From a checkpoint of a small multi-label image tagger.
Training: normuon at rate 0.0036, 13700 steps.
Data: trained on photos of plants, animals and fungi (iNaturalist), 16.9 epochs.
Rows from block 5 of a small multi-label image tagger, named by matrix and row number. Rows with one number within an expert belong to one neuron, the router's apart. Each number is 128 + 32 x the weight over its row's rms, rounded and kept within 0 to 255. All counts start at 0. Numbers have three digits each.
Before each expert's rows are labels from the 100 images, of 14976, where the router gives the expert most weight on average: "strongest on" is what is common among them. Only what is clearly more common there than usual is listed. The data: photos of plants, animals and fungi (iNaturalist). In brackets: how many of the 100.
# router: router (model.blocks.5.mlp.router.weight, 4x512, trained with AdamW), inputs 384-511
# up: expert up (model.blocks.5.mlp.up, 4x256x512), inputs 384-511
# down: expert down (model.blocks.5.mlp.down, 4x512x256, transposed), outputs 384-511

# expert 0
strongest on: class: Aves (98); order Accipitriformes (43); family: Accipitridae (36)
router.0:124154180116089190165083088142093149167117175168096193159081119129134102159147106181153090137177107089163188154062090149089111083117144116141079132110193139190101163148125106105108129119144172130128112100141156125145126148129196092137129212098185177122131144094137165088143087171105163110141161125113058092091132191079162150150127115066177098101084079113179135180094138159172149111115
up.0:160131131099149173078137140151175178096122107133108134104118120128172120120151131132160177128180116180096181104136166157154134179143084114090129116151185039135117115145095120108084088151142165151177113114114123130193142140126123138071101118123130106141151138079158079177131094156065096109111193100125102153144083127114145124143087100155206124102155133148127073128168128123132115134091
down.0:098055126131091133149083135165106196107146110124158107164088148130108129121126143161092149075162193143135169141121159161132137160173114102113115130156108141137074122131113140060042137090082167146140199142132176121166110157135167058175144095060101130154126178102139173135154162199141116121124142138141136127149156064064151240121130140115152147152154163152145121167118118130117142119142
up.1:112173204145099165128135131152108165077138159149184139128113099083078132105125162125123109203135119128173156127091155104117099117067102137064121163106077117109126170144172165150115136150143169105144225109145185108174138120122071135087156093163128134112129137089146107099188167133149087156133096122162122137165144114152179168113101195139094115180119103143141079130163148133126149117178
down.1:160081114041151121179124090170147057171113154115152139120121136091115187139095087109129132108033142107104145104129117107128094154132121119124069129146076089122088120196114107073125151098070131111129140094124168176085097120127114100135187075098105121070086114122145123131130141116156165122119108079130129114190119145093101114149118110129148186142120094142126085200140137144125162139107
up.2:133147091131112167117125141073174158135139112106053099091151099151123136088106123143128088111143118088118117099150147106141112138153109126089140179135123118110048109125125122162128093138137165146189159148112145122107108093125128077096099123127106145149134079105075117163098204075103141114105180165086135176173149108066147110097129142131091117109113090159126104095147129138103163065179
down.2:095071107171134122128137149170210123111159140173164141131118075154149067137144186108119157177148141077146094151082146113112115169142119149148147144129151132130174147110099179168113158137150110136100084156086115075191086079197098164119155137097133108129146120145085087120136219169098073123118197145118116147121120152118103123100120171082131109158070108110115095098135120124068133131204
up.3:151087195111171161118107128095161117164163173065095139123130063128117134142133112093091144155092130000134157121065156122142128148047119115093119150098098042103116138146132137067107101134122100107166174110137160064125130129125080151110170111189188141134094157140150143134116118114138132125125172174220174146130122152149137107132127158123121158129115145129174094119129102125090119146179
down.3:098085103148112111132120156105087122160123107115151123141097176083054105103128074112055130135115110128111086115202101090138152148061145123121129178133180050130214169097139142155149100065120162160133139128031143115142082140071153125152090126084112150120070112067164144094095122116138096126161135100176069118198172144196127138151079172060175186168147124117186105174188089193151138140136
up.4:120095153137130105041121164096125142229136134088163157146104181127129080144158080175172106074100114113134098096182099105121137147080165116098140136171127165124135131109161201131070066107149132138066095108201109093096162134114153083095166112147151153181113107153094142125120127158114120147106147189157079118198157134130120150090143188116123184150138160110124134146159115096098165142076
down.4:112063121164128056086124125154158074160108144132128121151112020138146160111111102130148147152115076164150056138138112109096082140125117146098159088039150177107109160138088181090141101098152143134080059146125114116114152051160120188127124239127218126131091098125112140131070143131172148141138080108104102156145146147099099077113171174141153114098095190092115161161174095208142135078120
up.5:109170116203114136130082112078156113110095049119156113135115148164078111133161093108124121118123224161106172113169159147114107122154116116091114143114139096163074147103143166131119147154098159132093166117098064076169191172096139148145079131212152098104132247114120073100146178118161132119147072195100148119119098137103107101101176161165139126147192137141192156089132145108118185112157
down.5:115094090119105068132080194144119216085149104134101120160117108109150150093113135176073140125108107061113091156150090058142159134185124111113175138092134174120135134137131184108106163128069154152124117155100118148107131036122146127114136117134122136128098133149141131088084131103108159153142118137147156148127068132150108109167109137144151087101104110198144176146115109134124081065079
up.6:106137173182144117117151123168123126092085092124138123095166157092117139112126165190137088138181122091131128154120145123151088132168112132207201117122157174138124174108186121162133169130114199162146149122126136148144112111112107134141113176082226130137110128110102113102135066129136142116122100109116095117145150170132126117159163147171090151151154099120140127097112138041133191166091
down.6:104175133124098123174088179060118125218129132135135122114124171119097153136167150106117115095094131134078111152145120193129132130132075116143167111119128177080127107191140112069110122153189159177153065119087204071103148107145133149147132080141122152170077173161219121125157111138164192138107144087162159138175120145123132122115139168135103127165155135104129109034100110140070164203187
up.7:146160114177172061123149121113117153174132058105181112142100152098129103144133094123101093092078196055170133113158125136155144158150134075123176108189157124134079129140147104151182100163087110123097078150136109114119120170150146140148162143050133169138167133121134122141107117128155146162178076130125157100172088061084120134124142204141086110155186157120104178112180126152142121135116
down.7:114157089125008120172161130154090133124187153185164153112103150132164171129154133142102142146152065130131126117074204162060121101069105144115112156075138192167200174156174142130122126176124175132150136084137094151155172132116113091077185123081145106142132132135125082118072150124111114132133109121175143120099163149133082140130194133117114121107110130140144090156128167184158138144105
up.8:117109146120098073169049147146114131118175128154153159127080129094174166161157129094137162119166123112160107079124179168132134130144161146047099121169058192093108113105091131169174122145138087147168165120155185098151145170137131197149148103016129129156127131114129124111162128100144160127176175157147167090135107063072138119103145127068091111084130119126141203112149144099141221121087
down.8:188070167142159170119109152107122145099163131132184147168163146130164169129098122160114216161126130139111137074145135093108086111155141135067154173182113069122136121106135101108070167160127148142152100116164156157103161101135137110157127116169100104151110124132152144142120112100107138105133068105085135152171187184178064103192163121121151177154153189126098135130115127117142131191131
up.9:131148119104104114077147165091176091171129048130217181120146107146152113130138147122126164131115132116115075156143124114103115106131168148114127109076103071098120099105103114149139159165060149114108137135096065118131097166090112150162096099116069078182186077097123106167088118135173143137160090129089078092116164144152137110128141088131140136152114124122120117110136130132093124128069
down.9:120101098097165124152140116090109107101119113086153210119147079207181112134096097145154120128135112151121123055171187149147133109142124102132094160189115160140105146174138134102143167150181076120123036130133120201057120137117137098133136155144124110135074183158125053145153151159107113142104165092122086140145091144082193129132152082151124109111090120195177144140156151146106071098165
up.10:085154197124134075143157132149094092125148043136055131123097122130132062127121184102117161130101110105101114153118213147092097083116158203181169133138163132104114076157154180120094137100153116141129153143115176125155120171111143105115135101171118097143150138116109104090131126083127116161124142137145151136107077134062120125107115118106139127120127126129094149138071129102174111075118
down.10:150129160067101161116147129145104086133114181103123139128080148124122190109146048120108109141126180082118198125129111128136110129128158130148103156092086122095135105097098088096146148123144096192137132112132118107102104170156136103078136124178133186137141170099173210120095106150127171092118150178145130111076151126159106122121119101147094091099093135176138091166136102166136173200082
up.11:075100126128114115137175129159139125134113117122090151093149137160172142064203158068128101095146107098122141096146107106142131131179153170161104098086177150156124156078068104119111124120113111131045152132166137129129092098122101137116130123163173097184130155152078129155108026108129103108113121138150190157165188129132117095129118115153097188113129106147125130092095116115160197144097
down.11:139078147111156105101067153070090167119090131150152125120132160137060151142101123126172153122066154131122158146145134111108142097132132188104072171118117110109121142147093105130095154112086141096186137067141149150086149146082116149083153146102153119189156145146064142152093159105152102139141151101108110086109132141098092089143106113124183090122114084140119255093108134103132164118151
up.12:129137114143179115138128143082158225103121187185129102111123117112165064146153133141140110084125128096148129083136126135150203133145119119160134147093131121097151093136096138175093086115162111145152108037137125120089148127085160197115152123070148147146099107115138120165132059076164151096154123145161129182158096117128140140126165165199105171158130108121085093069124120098139103109025
down.12:121148103153099113131115138103110122162130118118132160146121089107091163136105150128160093127129113096144193161107117176134070136162133174070085145113114139158098124185139107082105115120231176135142168098119150134143119144134147123120086215106112157106134090137090150173168161184140154165116127079156171121083106165169173118103136137122092104088112122113165177176124151092170096133120
up.13:151095121110113126099141154130092097142177092128137168143146151103164118104081117125116081147193107147108165124154114121143133109131116113107114133168113148124132127094132077138118113149141125140162111129104133144151160124129102078096109115155160146075218249133201140118077070158159148136144138155126128099125131142109127166138155084122121124163134133110126102075177143083128187144157
down.13:149133095136105168144162166166065131126086087107104180131182129067090171178102125110076163077127116142094099171156135108132083098105114147103120114070164061160129165156107096122134134098107100169087133113156091077158082107224125140213094177131137136118054083171045095127160138176138181125109096127147133174153153113130164134143091169113147101144120099135149124080154079133152128173065
up.14:150116137157115143239125102130131047146132118167084071140151176145086141129129097140140115109153173127149155096105124133112135117148140146108108131121124129120167139142146123123131103119142108127080116115106094124162103138115123149149127113184136156126134150049133146158077173158116145128108191165108115046123101132079174154126147082113045099124160122110149087125150147120152109133097
down.14:130120117138139121130093118147070137165134121135145143094164075160109097121119107160118136093169132095054152189121145122074139125186107146115115100064136150116145136138063129117143108106136121083155135179080179114120126104157042149078143157120091077141143189144138123095135095153149105135072112129095148168186126149240101143053196178173142119150104084129050119082115174161115133169121
up.15:161192074106123080224122125081116110140068156142124145105133170085114152128095120191121109124107165122100087076137041131113090163168151086216150106161142098132067140159118111253110085139152070164127223037146137108146127143124115146139146117075216109143110153122121136127149149146111122106126129123155110166124163138168153144136143098107139116128113148141113101125142116142112131180144
down.15:092124120079087109071126120153213141088123111142167164158080168099110103158095087082152108148093139160104128140061158104161140170175101124124179107101139188134171114085142112120144105148173096123137064157083167142167172125094115145171124125114088133091108142092128165124095126165167161086120120130117129127106099096189129120121140117171146107142188134109181102123197056117130178071134

# expert 3
strongest on: phylum Arthropoda (90); class Insecta (84); order Diptera (27)
router.3:100140107086115110096178146136150138129070055118111135134147133127127155116158153141143088044102153085092119134170109152167150091105125115082189106096089103099139095124133091095128162125084128078137138166196084175090124103148052168140106099109144073133138111200100129138121104149194174146189082132104213174149129099102119133155173168191136112115171116163145167072191145126080157102152
up.0:131169102125155123168104154119122211138114189110115151118136096160160104191100143193107155079145136133126192114135115100110115122136181116180106156162142167080195127118148120069118136110114144152211058130130139148182141157109138142139106090140127169144133186097150099167124143137128114117127111111167142196137077127169107119137149142081165102133157106104109140121127126118122119158103
down.0:109115107214159155126142130095146148158140140107190088148135145083142120076115127152050149169119117095173110085139161115158187152087120075140128112097107132153158121139100158160085161177129084165069110167113092150115152165160143119195118113119097114136147168106127103125096115140154097144169196114096091170099190157128191107110106151121124172157123146158119149088129109140126161156138
up.1:107105100096105157105024154103137069078087074138111126067081167150145051116151084139147082167105136095093196169170175116120115121089128131152056153144141157110114098137079153186092123152169119107136130205149176157126133132110060100145126082139088154125153164126121111100131070187144128135114117136127110058117132116189146110146101194119080131085120107108149060087110120118120109116128
down.1:108112077131087158132090166118121160103133126101150094171115122141151137205137128087120148097172164141119155083139142143129106149092171099140134113108094138167083140167099109081103139176157143114136164168151159031141186134160122164104145074119140195089118050109100124143168215081094088074091151134132085123090125123127214157105145118126147148147141114101167107129129112154130148121164
up.2:106116138162157130146078105125126127105075112149099192134121018110131090159149186192168125119157096106145138153101133098138170137155124108126126203159124122092120129101132128145125108070115064172130116154087198127111122158166144114186149099151211053078142092141099152152119103111136111104165184127149179146142148079127107135112156089153082134133124140132117248168147119115116085109134
down.2:059129127221115161121159084167127144165094146148130094162138134140111163130116068131135146142115114152109162104105104097180131140160144107037114091034109103128144145155184134155126103105123116128162146153108118134140154111143105108132152124122100127171127084155166169178141124167141156144138097145137102145153125139196108128139053183094154056142160098116054104150113160196158160155113
up.3:132116154165142101158171166149120063116083075140036162125140172095188147112161135114162115105054104091088131104133117138127150116132125132067161111174117161112152130068049100171119123142120157105145136115085166073054102110135036218139103151129164156131116097087101105123130084131136122129145194128134129067104096165162160135154116152093138099112114153153173147084130138101100173105116
down.3:119168080177119162130155198166084129156164112122125095151101157148147135148125121099132125149104177114148184135103159140131122138115163149181129149070108079155143183157130156101127122106098120135078149100114148125075107064120109145131133178120129142133151081202130092113115104168162122154126120092146140141103148113134134124107154104155156135087091146114137142124145168137152090152177
up.4:155149055091060110097170137089244122195217117132138078129099098194101148087120112136150114172133147147158135180140155149108090152108133142135100093160145127057165160129104133100107095120138170115097197136160123255106116119128110143105114129160212109233079141161129117131175097133161113150169162129082124102098198135134143142115131032129145122167141144129125115158092139128129131163147
down.4:179149197060109136129110099127150130173203115129129142120128106117095213078161141091131151040145199084090064116156119095098136127145128101084098118152079172150146140098152105000074100156111040120158147144184133102177154136105108092132128175155138088093177121115114134060110103143104147113152119100098113171114147171123110128098149115084165116141092134112087127086090135080117113164098
up.5:096116160127156115136129070175078090192109171086125130169124174141181160170136117112136139069115101056103158132067090165136131121121091205115170087110169203104115119114122197135068116142124074147154094133165100042062119130165140083149147062092161046164099190133162146135153100105108115162113126088091134173162079131116124107100128117141145127135141097096107151110108124168148099170125
down.5:099132139142116099087146128152112111102106111080204138150172103093132152116147152141133091078135178120162109156226113131112189093111071121066143114183146225101153118121118121102170140122152085088124152095043080100120123128140133158156195135158115161163102089135111107154093130115150117146127081166131143145136124088140134170113061137121127116152129148100118084146125183174122063128103
up.6:137134130133141156134110255066057053111137147113116160133123160205168131153135109110145148110119118073100084083064136116111108128094183082104106141134121081157137111158137151171128130166110085076118106118115095105111129121217114066143123141115141213137145153127141151201134105092110175139155108131162119042150132134100179116086130117134116081114132121139135057134095134143128108166213
down.6:148086129151103164172111166142150131138135127127081140156163079100131089062131124168137132213088125145144152085143168167107121091103136121060100140113181184151164131086061114118059116089210154113152137114167109139135044123147135085131129153153115128090136190152113193163135123120092164127135126101137148128152054118154141141093124123112142162216114116114142105138158161131122102118077
up.7:111135150115071104110147177112102050144123094144142116129125173163106168141192157122103106078090094174117126130121103141090086154127133090163094109125126143134150134111103156079109156161080116100134197139124114168201166149150151149128149115096116120211150177137070097162167133119143101087099095114086082107114122136158142108102082120121149167147136086133122077146101131144124115156066
down.7:107153137116122118098130105147159130171088169224146137150127108138156116120155130161128171122125124140113113135090130125116116123136140127124165151148133073119121108080100120161083095158118123135083111145153104138137120107169150088136082140143162091088173061166130100123174097135149150125114155097120092141104135125093134162134135113156122122150100174080153115067111089142154105107136
up.8:155169082134157118118155162185134118109173177187137177166078166135102160085158059117152198088119138094147126251199067146098146103074106132144125091091115118157152092078133157131179070097163082139151142178215168128160131186116088105112177130237160128100202176148094139177157179123128119158120112119164114109135117176153125131149140083207100121101128131103132144099126164111139137180081
down.8:126090133173104113149119097150090119082155128154121121179122144104124141164087141163131149135161097127100085153146206077128110166165129140090162115081090077125147129098097117119120190082107135169171108116108137144135167092194182134127153147081104105125085121110114200121165175132164167111097102110126134123173113128107166151137160105126083123131140120109120119108137084078081070166120
up.9:147122106166094095155208080103166071142198185149135172137119093164085074133173135207175098147061106056100140055089116139135131114130162081187161117143112146150110122113145141228106159117153159102144131113155162068128106135090129169139119137165136149131081117107150165161147086094152120164122112131165100168139105173135118121117139215069124193133142135080094127139109152119086171122068
down.9:127110117167136119129123183107126132149128134137176101096115093103151134156127115078157082138116114124148080136124136076116060128135064089144188163112140114070134173120119118140135162073155090147064114135143070091159116183085174092123123168074105126131140112163188113136083132142135136117098124157118123139158118147117076176131137158154119140141139178092084159197095109117128089113076
up.10:095123143094074158193120115130106136090080095107094125175172139143147088122129180112118160136122136127124176156138180113142122149094143136167101157164143113141069160098133141176157066174178087120174059147094149130121232122129124202093107175168087112111097087097141107174115171095143105124125149171109147140122170112118129102144082138096153215129140115070109153137106139148108137147099
down.10:123104125131140136132096177194118078154192160110146102149143098181123109137126076077089165155142175141150155080105126156128125128056087108129086142135126135132114099097110124066133123117164120147118126080130117123144105086162073162129119169130124126127131179120113130094135105116139151143122092144147060135104125106109113152174134160114096119141124172098165135113118132069079222098156
up.11:061121150161182113096126120098139082116133190063147131111132219124168098120140094108160150165117173135127092106074130133095120106077098136116084139110106147149094119120144106124121165111120180129133181151161116139120128136111183113108173094123105146153088107089088188062128084120133125115094175137152175111113146197171108158112131080059157094129136152094118118129160139152116126130224
down.11:125130226098134101086117139177041132107108099125114133185120069154077119151158105160171145123142143121135140146173185152177069111158141108131071097097104103097214141163106117137162117113134137152116063135102109162027119129154156077115132108175152178163126138089163132157177178105092104128112133112093151149139091089082206135094120133070106148098128110144087196146118159155078164146125
up.12:160092084149117088034128140130147136142149127098135080173115147166153230109091135136176120198123189091116139103077100117096120154105127109088085135151133132145105120127133154125115106125139185189168150125119115147127145180171105138136165164152146129133204095176124142162152138128112093180114089112118085090130201109099079152140127113144120119113153145120127169117120125133161101146158
down.12:105139187122093084107098047127096076114075081117184224147135124122131131115141144119084127102114118049093123085167122151144117134145184080124141162143162155101099094199116129139105154128204128151129103137172080099151146119119133117145119172158111157114089156137160126142087188117094127176078116126124103109206102152100137118170141131137152126108111184118137120117112150139173159094138
up.13:125139189116047154233165087182095114136203095123187063098085148105101127123181121167131087123075122120133143209093134138106157152108139157126222116090119170164075123169114128122075102145149118133173098125131116114108124164157139167066143126148058089155098108175151175145104076135145126142115103143125080103142147181161108130134097134168122142091104132143106107125099133146159154101157
down.13:116204096134137053109143095115125155146161130116125154089105135091134133127099115140141097150099149098163147119133137135150075107156110125125134106131124130102098131112191166137147179144099109155120115100145126078111130114168142126065175122105142168190076121122132149138195134171089169157099126140101196135137104187112201064146146179101191155107172207122157092108113152131156086153138
up.14:106069096006107162120151184078148135163109132135128068150175163128080127125126129111141147167243139153078094139101165208148108122155120129128139155202097164139118114162130124150155134121098126088140116114123150157149123144132131125133194145109165065144107120128096139143099107076107058140116087140088127125092162039136181152096099105145129145119136148132143151119137104185208111164175
down.14:137218114120118121187134092112195143162149109104115097146113101127124153106118116097128138082073106123143090149155120180054120143071128074110155147084122133129121158218160129123104152086094111148196125148173143195167153089141148151113163138137140113113139150116245148085054156167133169123162101173120161189133181101081129136135166117141051086084108196096128130165119083142139126126141
up.15:095085070138045100162139169079160137086119119133132103105165121168135167107105167115133100175119122127094161141154106116128090121164119146141090139083103189066159171181112119115136117113103176116168143078128128124151129164111130111124077025135083082077124118120131201095127153088128097109084127075154103120134115146130202101088121067113160141126132140113143102125134115110167104102062
down.15:148146099090126120080193085119100102144133130130088161171181149109125181132184164126175118119145192071131104103120144153135130141146103125141143122134203128096150145130074150170142131123124082107153075164154048162133121146141117087070176161132195128104160156124136163173192164128131105136073122104139099122119113162121153159096141122136201091081102116120175194106079112118147082139109

# expert 2
strongest on: phylum Chordata (99); class Aves (92); order Charadriiformes (41)
router.2:090088028143074148122134139082088173178168083115167156101187129099146048186155117090069102189113098131171135106153156152149102168161074158073115176130086161047150114084088126117097115110163086091159140193097119129119109117132139132103117097146166103093092127093133087119096158074124094125093138102155150105114117087096141155137111071185189105180119126116098167130059105158121145109156
up.0:138163066127101137127110196125145108118166120161109108040098137106060061119037128159094169131085114128115144182086142092127103114091122158159141111101142122221095124104157162144169077150165082131170112117103171145152116169147162108076162137171127146140123066143109088168111160123108138100095073103147084107122112187140109094154107100123112123166130115103109118083124092107127157094095
down.0:227119096155181190162154145142205099139082133069116103143111081142095163085187127140102089179090075153115067132131128089138141134140143147113167153165129102105157113187109153089115138179058116130112180069128110197141091109123152138160133135155119174126121088172134134125147161146068091118134140162161101172112128120113141159138130156042150127116112083149087070137101159073168106095152
up.1:114171090057140132197150082155152087070074102147150120111097167138145146159073149176143105124097154163123119132145145101124164142154111165123131120099166062142165129120122132128191162140073136114197123119166114191094152102135112093132121094151179147178076120095122115132161116144172113149143171126137161123153125128136139122122189119021116133109131142106162112153156148137184103124105
down.1:163099103120130141080076138117134131105090147095157075164095159140180134171116103118201119132125125145124053122107144115153137103116112059158143160123140179154084092166122117097121123138122142152066172130122179072094126146152127139100082184137117100123129051117129108102134123114135213157150100180130155128110157163168127120130122146155105127148100106115136212194143112122128119126153
up.2:128157175120152148087049092225194066071123175136116163180113103129116126168095123163108137177169095124107157085113103122136126131174118124100121122143117076094129129126153207086142172104160150134117125180146106064121097171148141082121114140125124164100116112143127137148130150174121147129094122111163123155088114074073118125121139132112152125116111136123181145166193081163120156092122
down.2:133072149064119103072114120127157168153111136121090148150125119131170136125086132138129166108098118134121170123150133147167118146136140114138153154111130151162119100132121111106095123161109159128145104133133174081093106054145080130119067118152186089117146141133124123149173113103134131105161161122136126124106116148143146115099102099164125097144161141061107202088127128093153145205138
up.3:130137110117172157110150109148172056161117079114189106110125073158157114119125156174112096083124227181036168166131179155093140123101155102127062126125170159104179128202131125093102166100107056110142120131161164123102111128151036163147119119113134150120163132161076066086121133140088083126136201127141137115112110179155092147107092113105105182130142150164145172135132172055139146133135
down.3:112111157146131136151143162068146149112165136121092070095113080126179107153102165130119123167095031123137204158113129114126115085085146089116097054101132184114154147146133114143173091150140133116145085129109133128156150126173136074132120166055122112129145058156132071121118171124179177140144201157122130128240158126060112189097152163141146117075114136129134161060096192131084124115081
up.4:138135163122071145151142086085126149132141069137145072135091023143152076138131118149139091121114085141087112058147138104149125122155134105173165108151149187179147128097122131125085073122119115150155208085107156071113098182081137103132143105126169152129137224129186136152160188089169156120099132154060143111153149170128130146133109070127106130152132140128112116129053128101119156104118
down.4:126142097093113184187107142121069150150052094139123128130158161125099147104175132139146154090119159151147151132110107137105126167114147092148133156058120140117160124115080069153094158113137139253083103096120025146124104106124097162177137067165125064139169071208070161104131143095167112184099167140169194126136067180116169162128164121105090146100135157117134124153164139150116141119170
up.5:159112116107087141127110089150133121163182072095122099149203070095092179139175151117122142087125125159127108170098171148151081133099146120136081146122148174147150127081176080078143198141131127112135112094172083168124129153159149125154134138133105154109147127126088110109113112112132140115136169147084141115169143090107127143133110099125125100147127129087167168155162140125145183147077
down.5:161154148128167100134124114105102135098138126113120200080057136154120155108105133142149150124108116125167130152080096113142055128075177109185192107115125111182128109094104130092102127111171163089100203131099134054124113146139126111168157151117080118161073116144095116151139149118161112097166066148123128131158121132155146099115119090122081113134091126069115157170134097074147139148092
up.6:135096111140079108089163065064100146077216123132160108089114110110130140126143127146170121078162170150109100174110159151106093105168152086120140121178122127112095141124129126077128172140091152114145130145137099139105137124115121175105155117126138099084051098149095131171069102104193084132100160082086181060107123137131109116166150140183190138111124161111131188080107137082176122117158
down.6:124163166102146157091092133109074138209120127191119131146126096132184200141125157114067096154143116102142130191129132063131157145155087155096094175100118140126176140148149054117178123109106137176169155131150127155171111147092139101116107144122081136200124158149131093164101132097138176154099179131125168214137141103166107105179149122158143115112137092139068108114165133157116099187182
up.7:185110102124103200113132153095112133159141095133101166136154120129120163175144087093104069104092202125154124127162103166135105128176117077122154118180099111157133119138149143102134133114131129142139106095131138174137137165171163096095127130248077115158148058205160121135127164137095140132136214079126148161145130158128116085112133101158125134117126108130099194114119135052137131118177
down.7:127120095179154073167142157153076070153179152094137084161099132094081111070124053173139124154093117140154147136125166101075086101176127104090137194090134192054149095176147110100115112193123148200107158165052114122142112033131130110116078138173100124112100172158129196130079152134118121144127141085106176122131100147098076144124100175180113110104109169141115148191119152114099155133171
up.8:107195098121078132085130071163124106157059120070111149178123122143160178111109154122117115125094106184139119137131175166132098089127118129110114139105169147152161160090171108161057165113138115117082202143173104135132121111134111125119114130130073137185133133079159153088124117144123145149097156168175165136078124110165098120126107051135160084136114091094094069122070074214112101129075
down.8:094064126069159154101102185107173184051143143124110079160148111140115184116139065053129125107149121101121178077141094129157127129119118170146139149124165105160139174114115109176134150195204106120173130098166135182132116115121118118156165047143128155092141143116145136114163129105163127105100093084144127101132137147070144164170157180169119130129198130044132145111151132082188114083166
up.9:148112129091102137145207139097147161125133111135049088112108117122112149157152096132128102089109075121144135109125126137115134181129125129207128099131168096170151141088140127160154126153149181158144205144129144116134131079094146173148143152156165173108149174113116103114108093112098137134119151125170146175177170102134155130110164148194115093147148136155115105134123145137082157090163
down.9:104131114109180120157139067182088108133039087161176111105173117099091094122113097128182113116118142206062135123118130113160157152132104172109140132063098123120149163121045161142151164051135091127113112113157136158061129162150165146153135153147090163104148125130096095161147120124128137166091172136085138074106189151192152087102148135081129149134102139154154185148123125126116121124125
up.10:117117150087100158131172065165088088206112131151086205183117108181218159149181124091172118128107111072140172119118146135139136118123091127106105137144168090092134130078169161068140121193122139156114130165146078103110115135107091028127132186122157193161109147109116075147132166150137146106191113138212108132121027154120176147110108126086130069103150113132149094072039141098128129111112
down.10:142144102059151080114050153127118140088161128180157195131111132068111140134124144095106110148153106114171111051063182150121124125126111062172131110152098071162190099204165115110141114099126192093143153091157102183156081170113160139170162114101145127118091087210062135116114109114112119150151143156112205140149167128149114094150222131117152125137122132183119136115121090123173130150081
up.11:134122127162113115086109126111105165132088123120166121041123139150094160151101133167142142101170105103140204153116150103080127127121142127156121090161166144199128186100108134126158106128101191122134132142128135129153085217137129149150165182082118130104097094134118092154121135149179174116122166139118154151189103122147114123103146131178128099120174108187132145099116143105124130098073
down.11:232125113103163147166144156139082123118101120207172141144108180117113118136131137098153127120118118152138129133104161174089083141091152137124116177122127162082177127116186123132139155218070134138107066157153105174148087138138082127078098091119091147139111109177185105126100128147105130130138159187071098122106114095128073151032163132150192143093173075116099132137101197122085173216103
up.12:145084125086089151076159115158180121106100069121006166096153131130106078113185124102146151108125111124128155156186104106127132158116158133176142121091144126124149150119187147117167127124093143129165152115159080151144081113159128092070118111139140118088181175159120140125105159120098094083114185118155150072103163136151105139165105147155093078127127140149080066140169147113161177153116
down.12:161159134151137128098107142102129166186235151165115154113179137184156153145094141150178144056083097106135122127087130151136108067139128074142125150143107156184211121033127148148138098111107098097058107080102107095138184121142140131135199047128131126048084125141198097166158123151133126125111137155157118149132106076136127141132122118168105165188164185135146117105190116123123168123102
up.13:121144146114100151088111187113102135087165137164122192114103137092144123151167148148175154154186093096106156152123115123122144171115127077142191132092121160087123045121130136124154047148135139152129097164115070135085139128135150030082115120197107159107172135170087127112150134132150115069129133165174157115091124115084125136086127155228151145149121148096091043123127107153180118088155
down.13:104138113080141129110189120113079246095146161155106073135143114128175113126113128127120110106125119084117147105128145146087116141097189187059126186124085137186065172156114119157117135148138145114116101157117168158152117143106144164123117115076178120172138067118147131117058091053143119105101114132118120140088155160120070118143112056110105217130173108128095088146157120126172192170092
up.14:118129159146119161133120084116086135108088091123121106140125191164106109118202119166128172080136126172095065148170182119151076095127147172147107112139124116177138086124140173182133091125107140132157142154157114225174160072140105119127158123035123129121197143048207111133135181112164153102131141150115099052119047071132111137138146126103067114159132138116140079140150101136148139139120
down.14:126169103101111146116138150135184140128149126127113153091109152110134118100121106109091127152147085164166115042108125108094108081063158163179140131109153057154154106182122168073118186169125123078137124106094147148073138145139089154098124154135119124103151093095104104174119145145120119113192132134094141142111148066096108142078166080165138171165034141129151106180112121103124101137186
up.15:142198124101153097088068141134177080116178121153224152176120134151141133104144127093142128119158163076098101143121094154124072162114105109147085153103094195065093147123133158034143190093115162129153163086111096158117101148131151177154121126110125145129112103123150140137165052080145171149166066132082141120148109123164117131124132145037198093141128139108162131141122153112153202116144
down.15:090148073086120149094139133125137186106208128167159158134157121092115104126181094099103101112212124116120141114118123117149119157149126178113118144143082120148088118173061136165120167125142074147126127160151165138058117102156118095115168070107105092099094122189089096113133142133131129132129126146141134087085172174145163143123158085167205135174084151127141123071081117107131145147122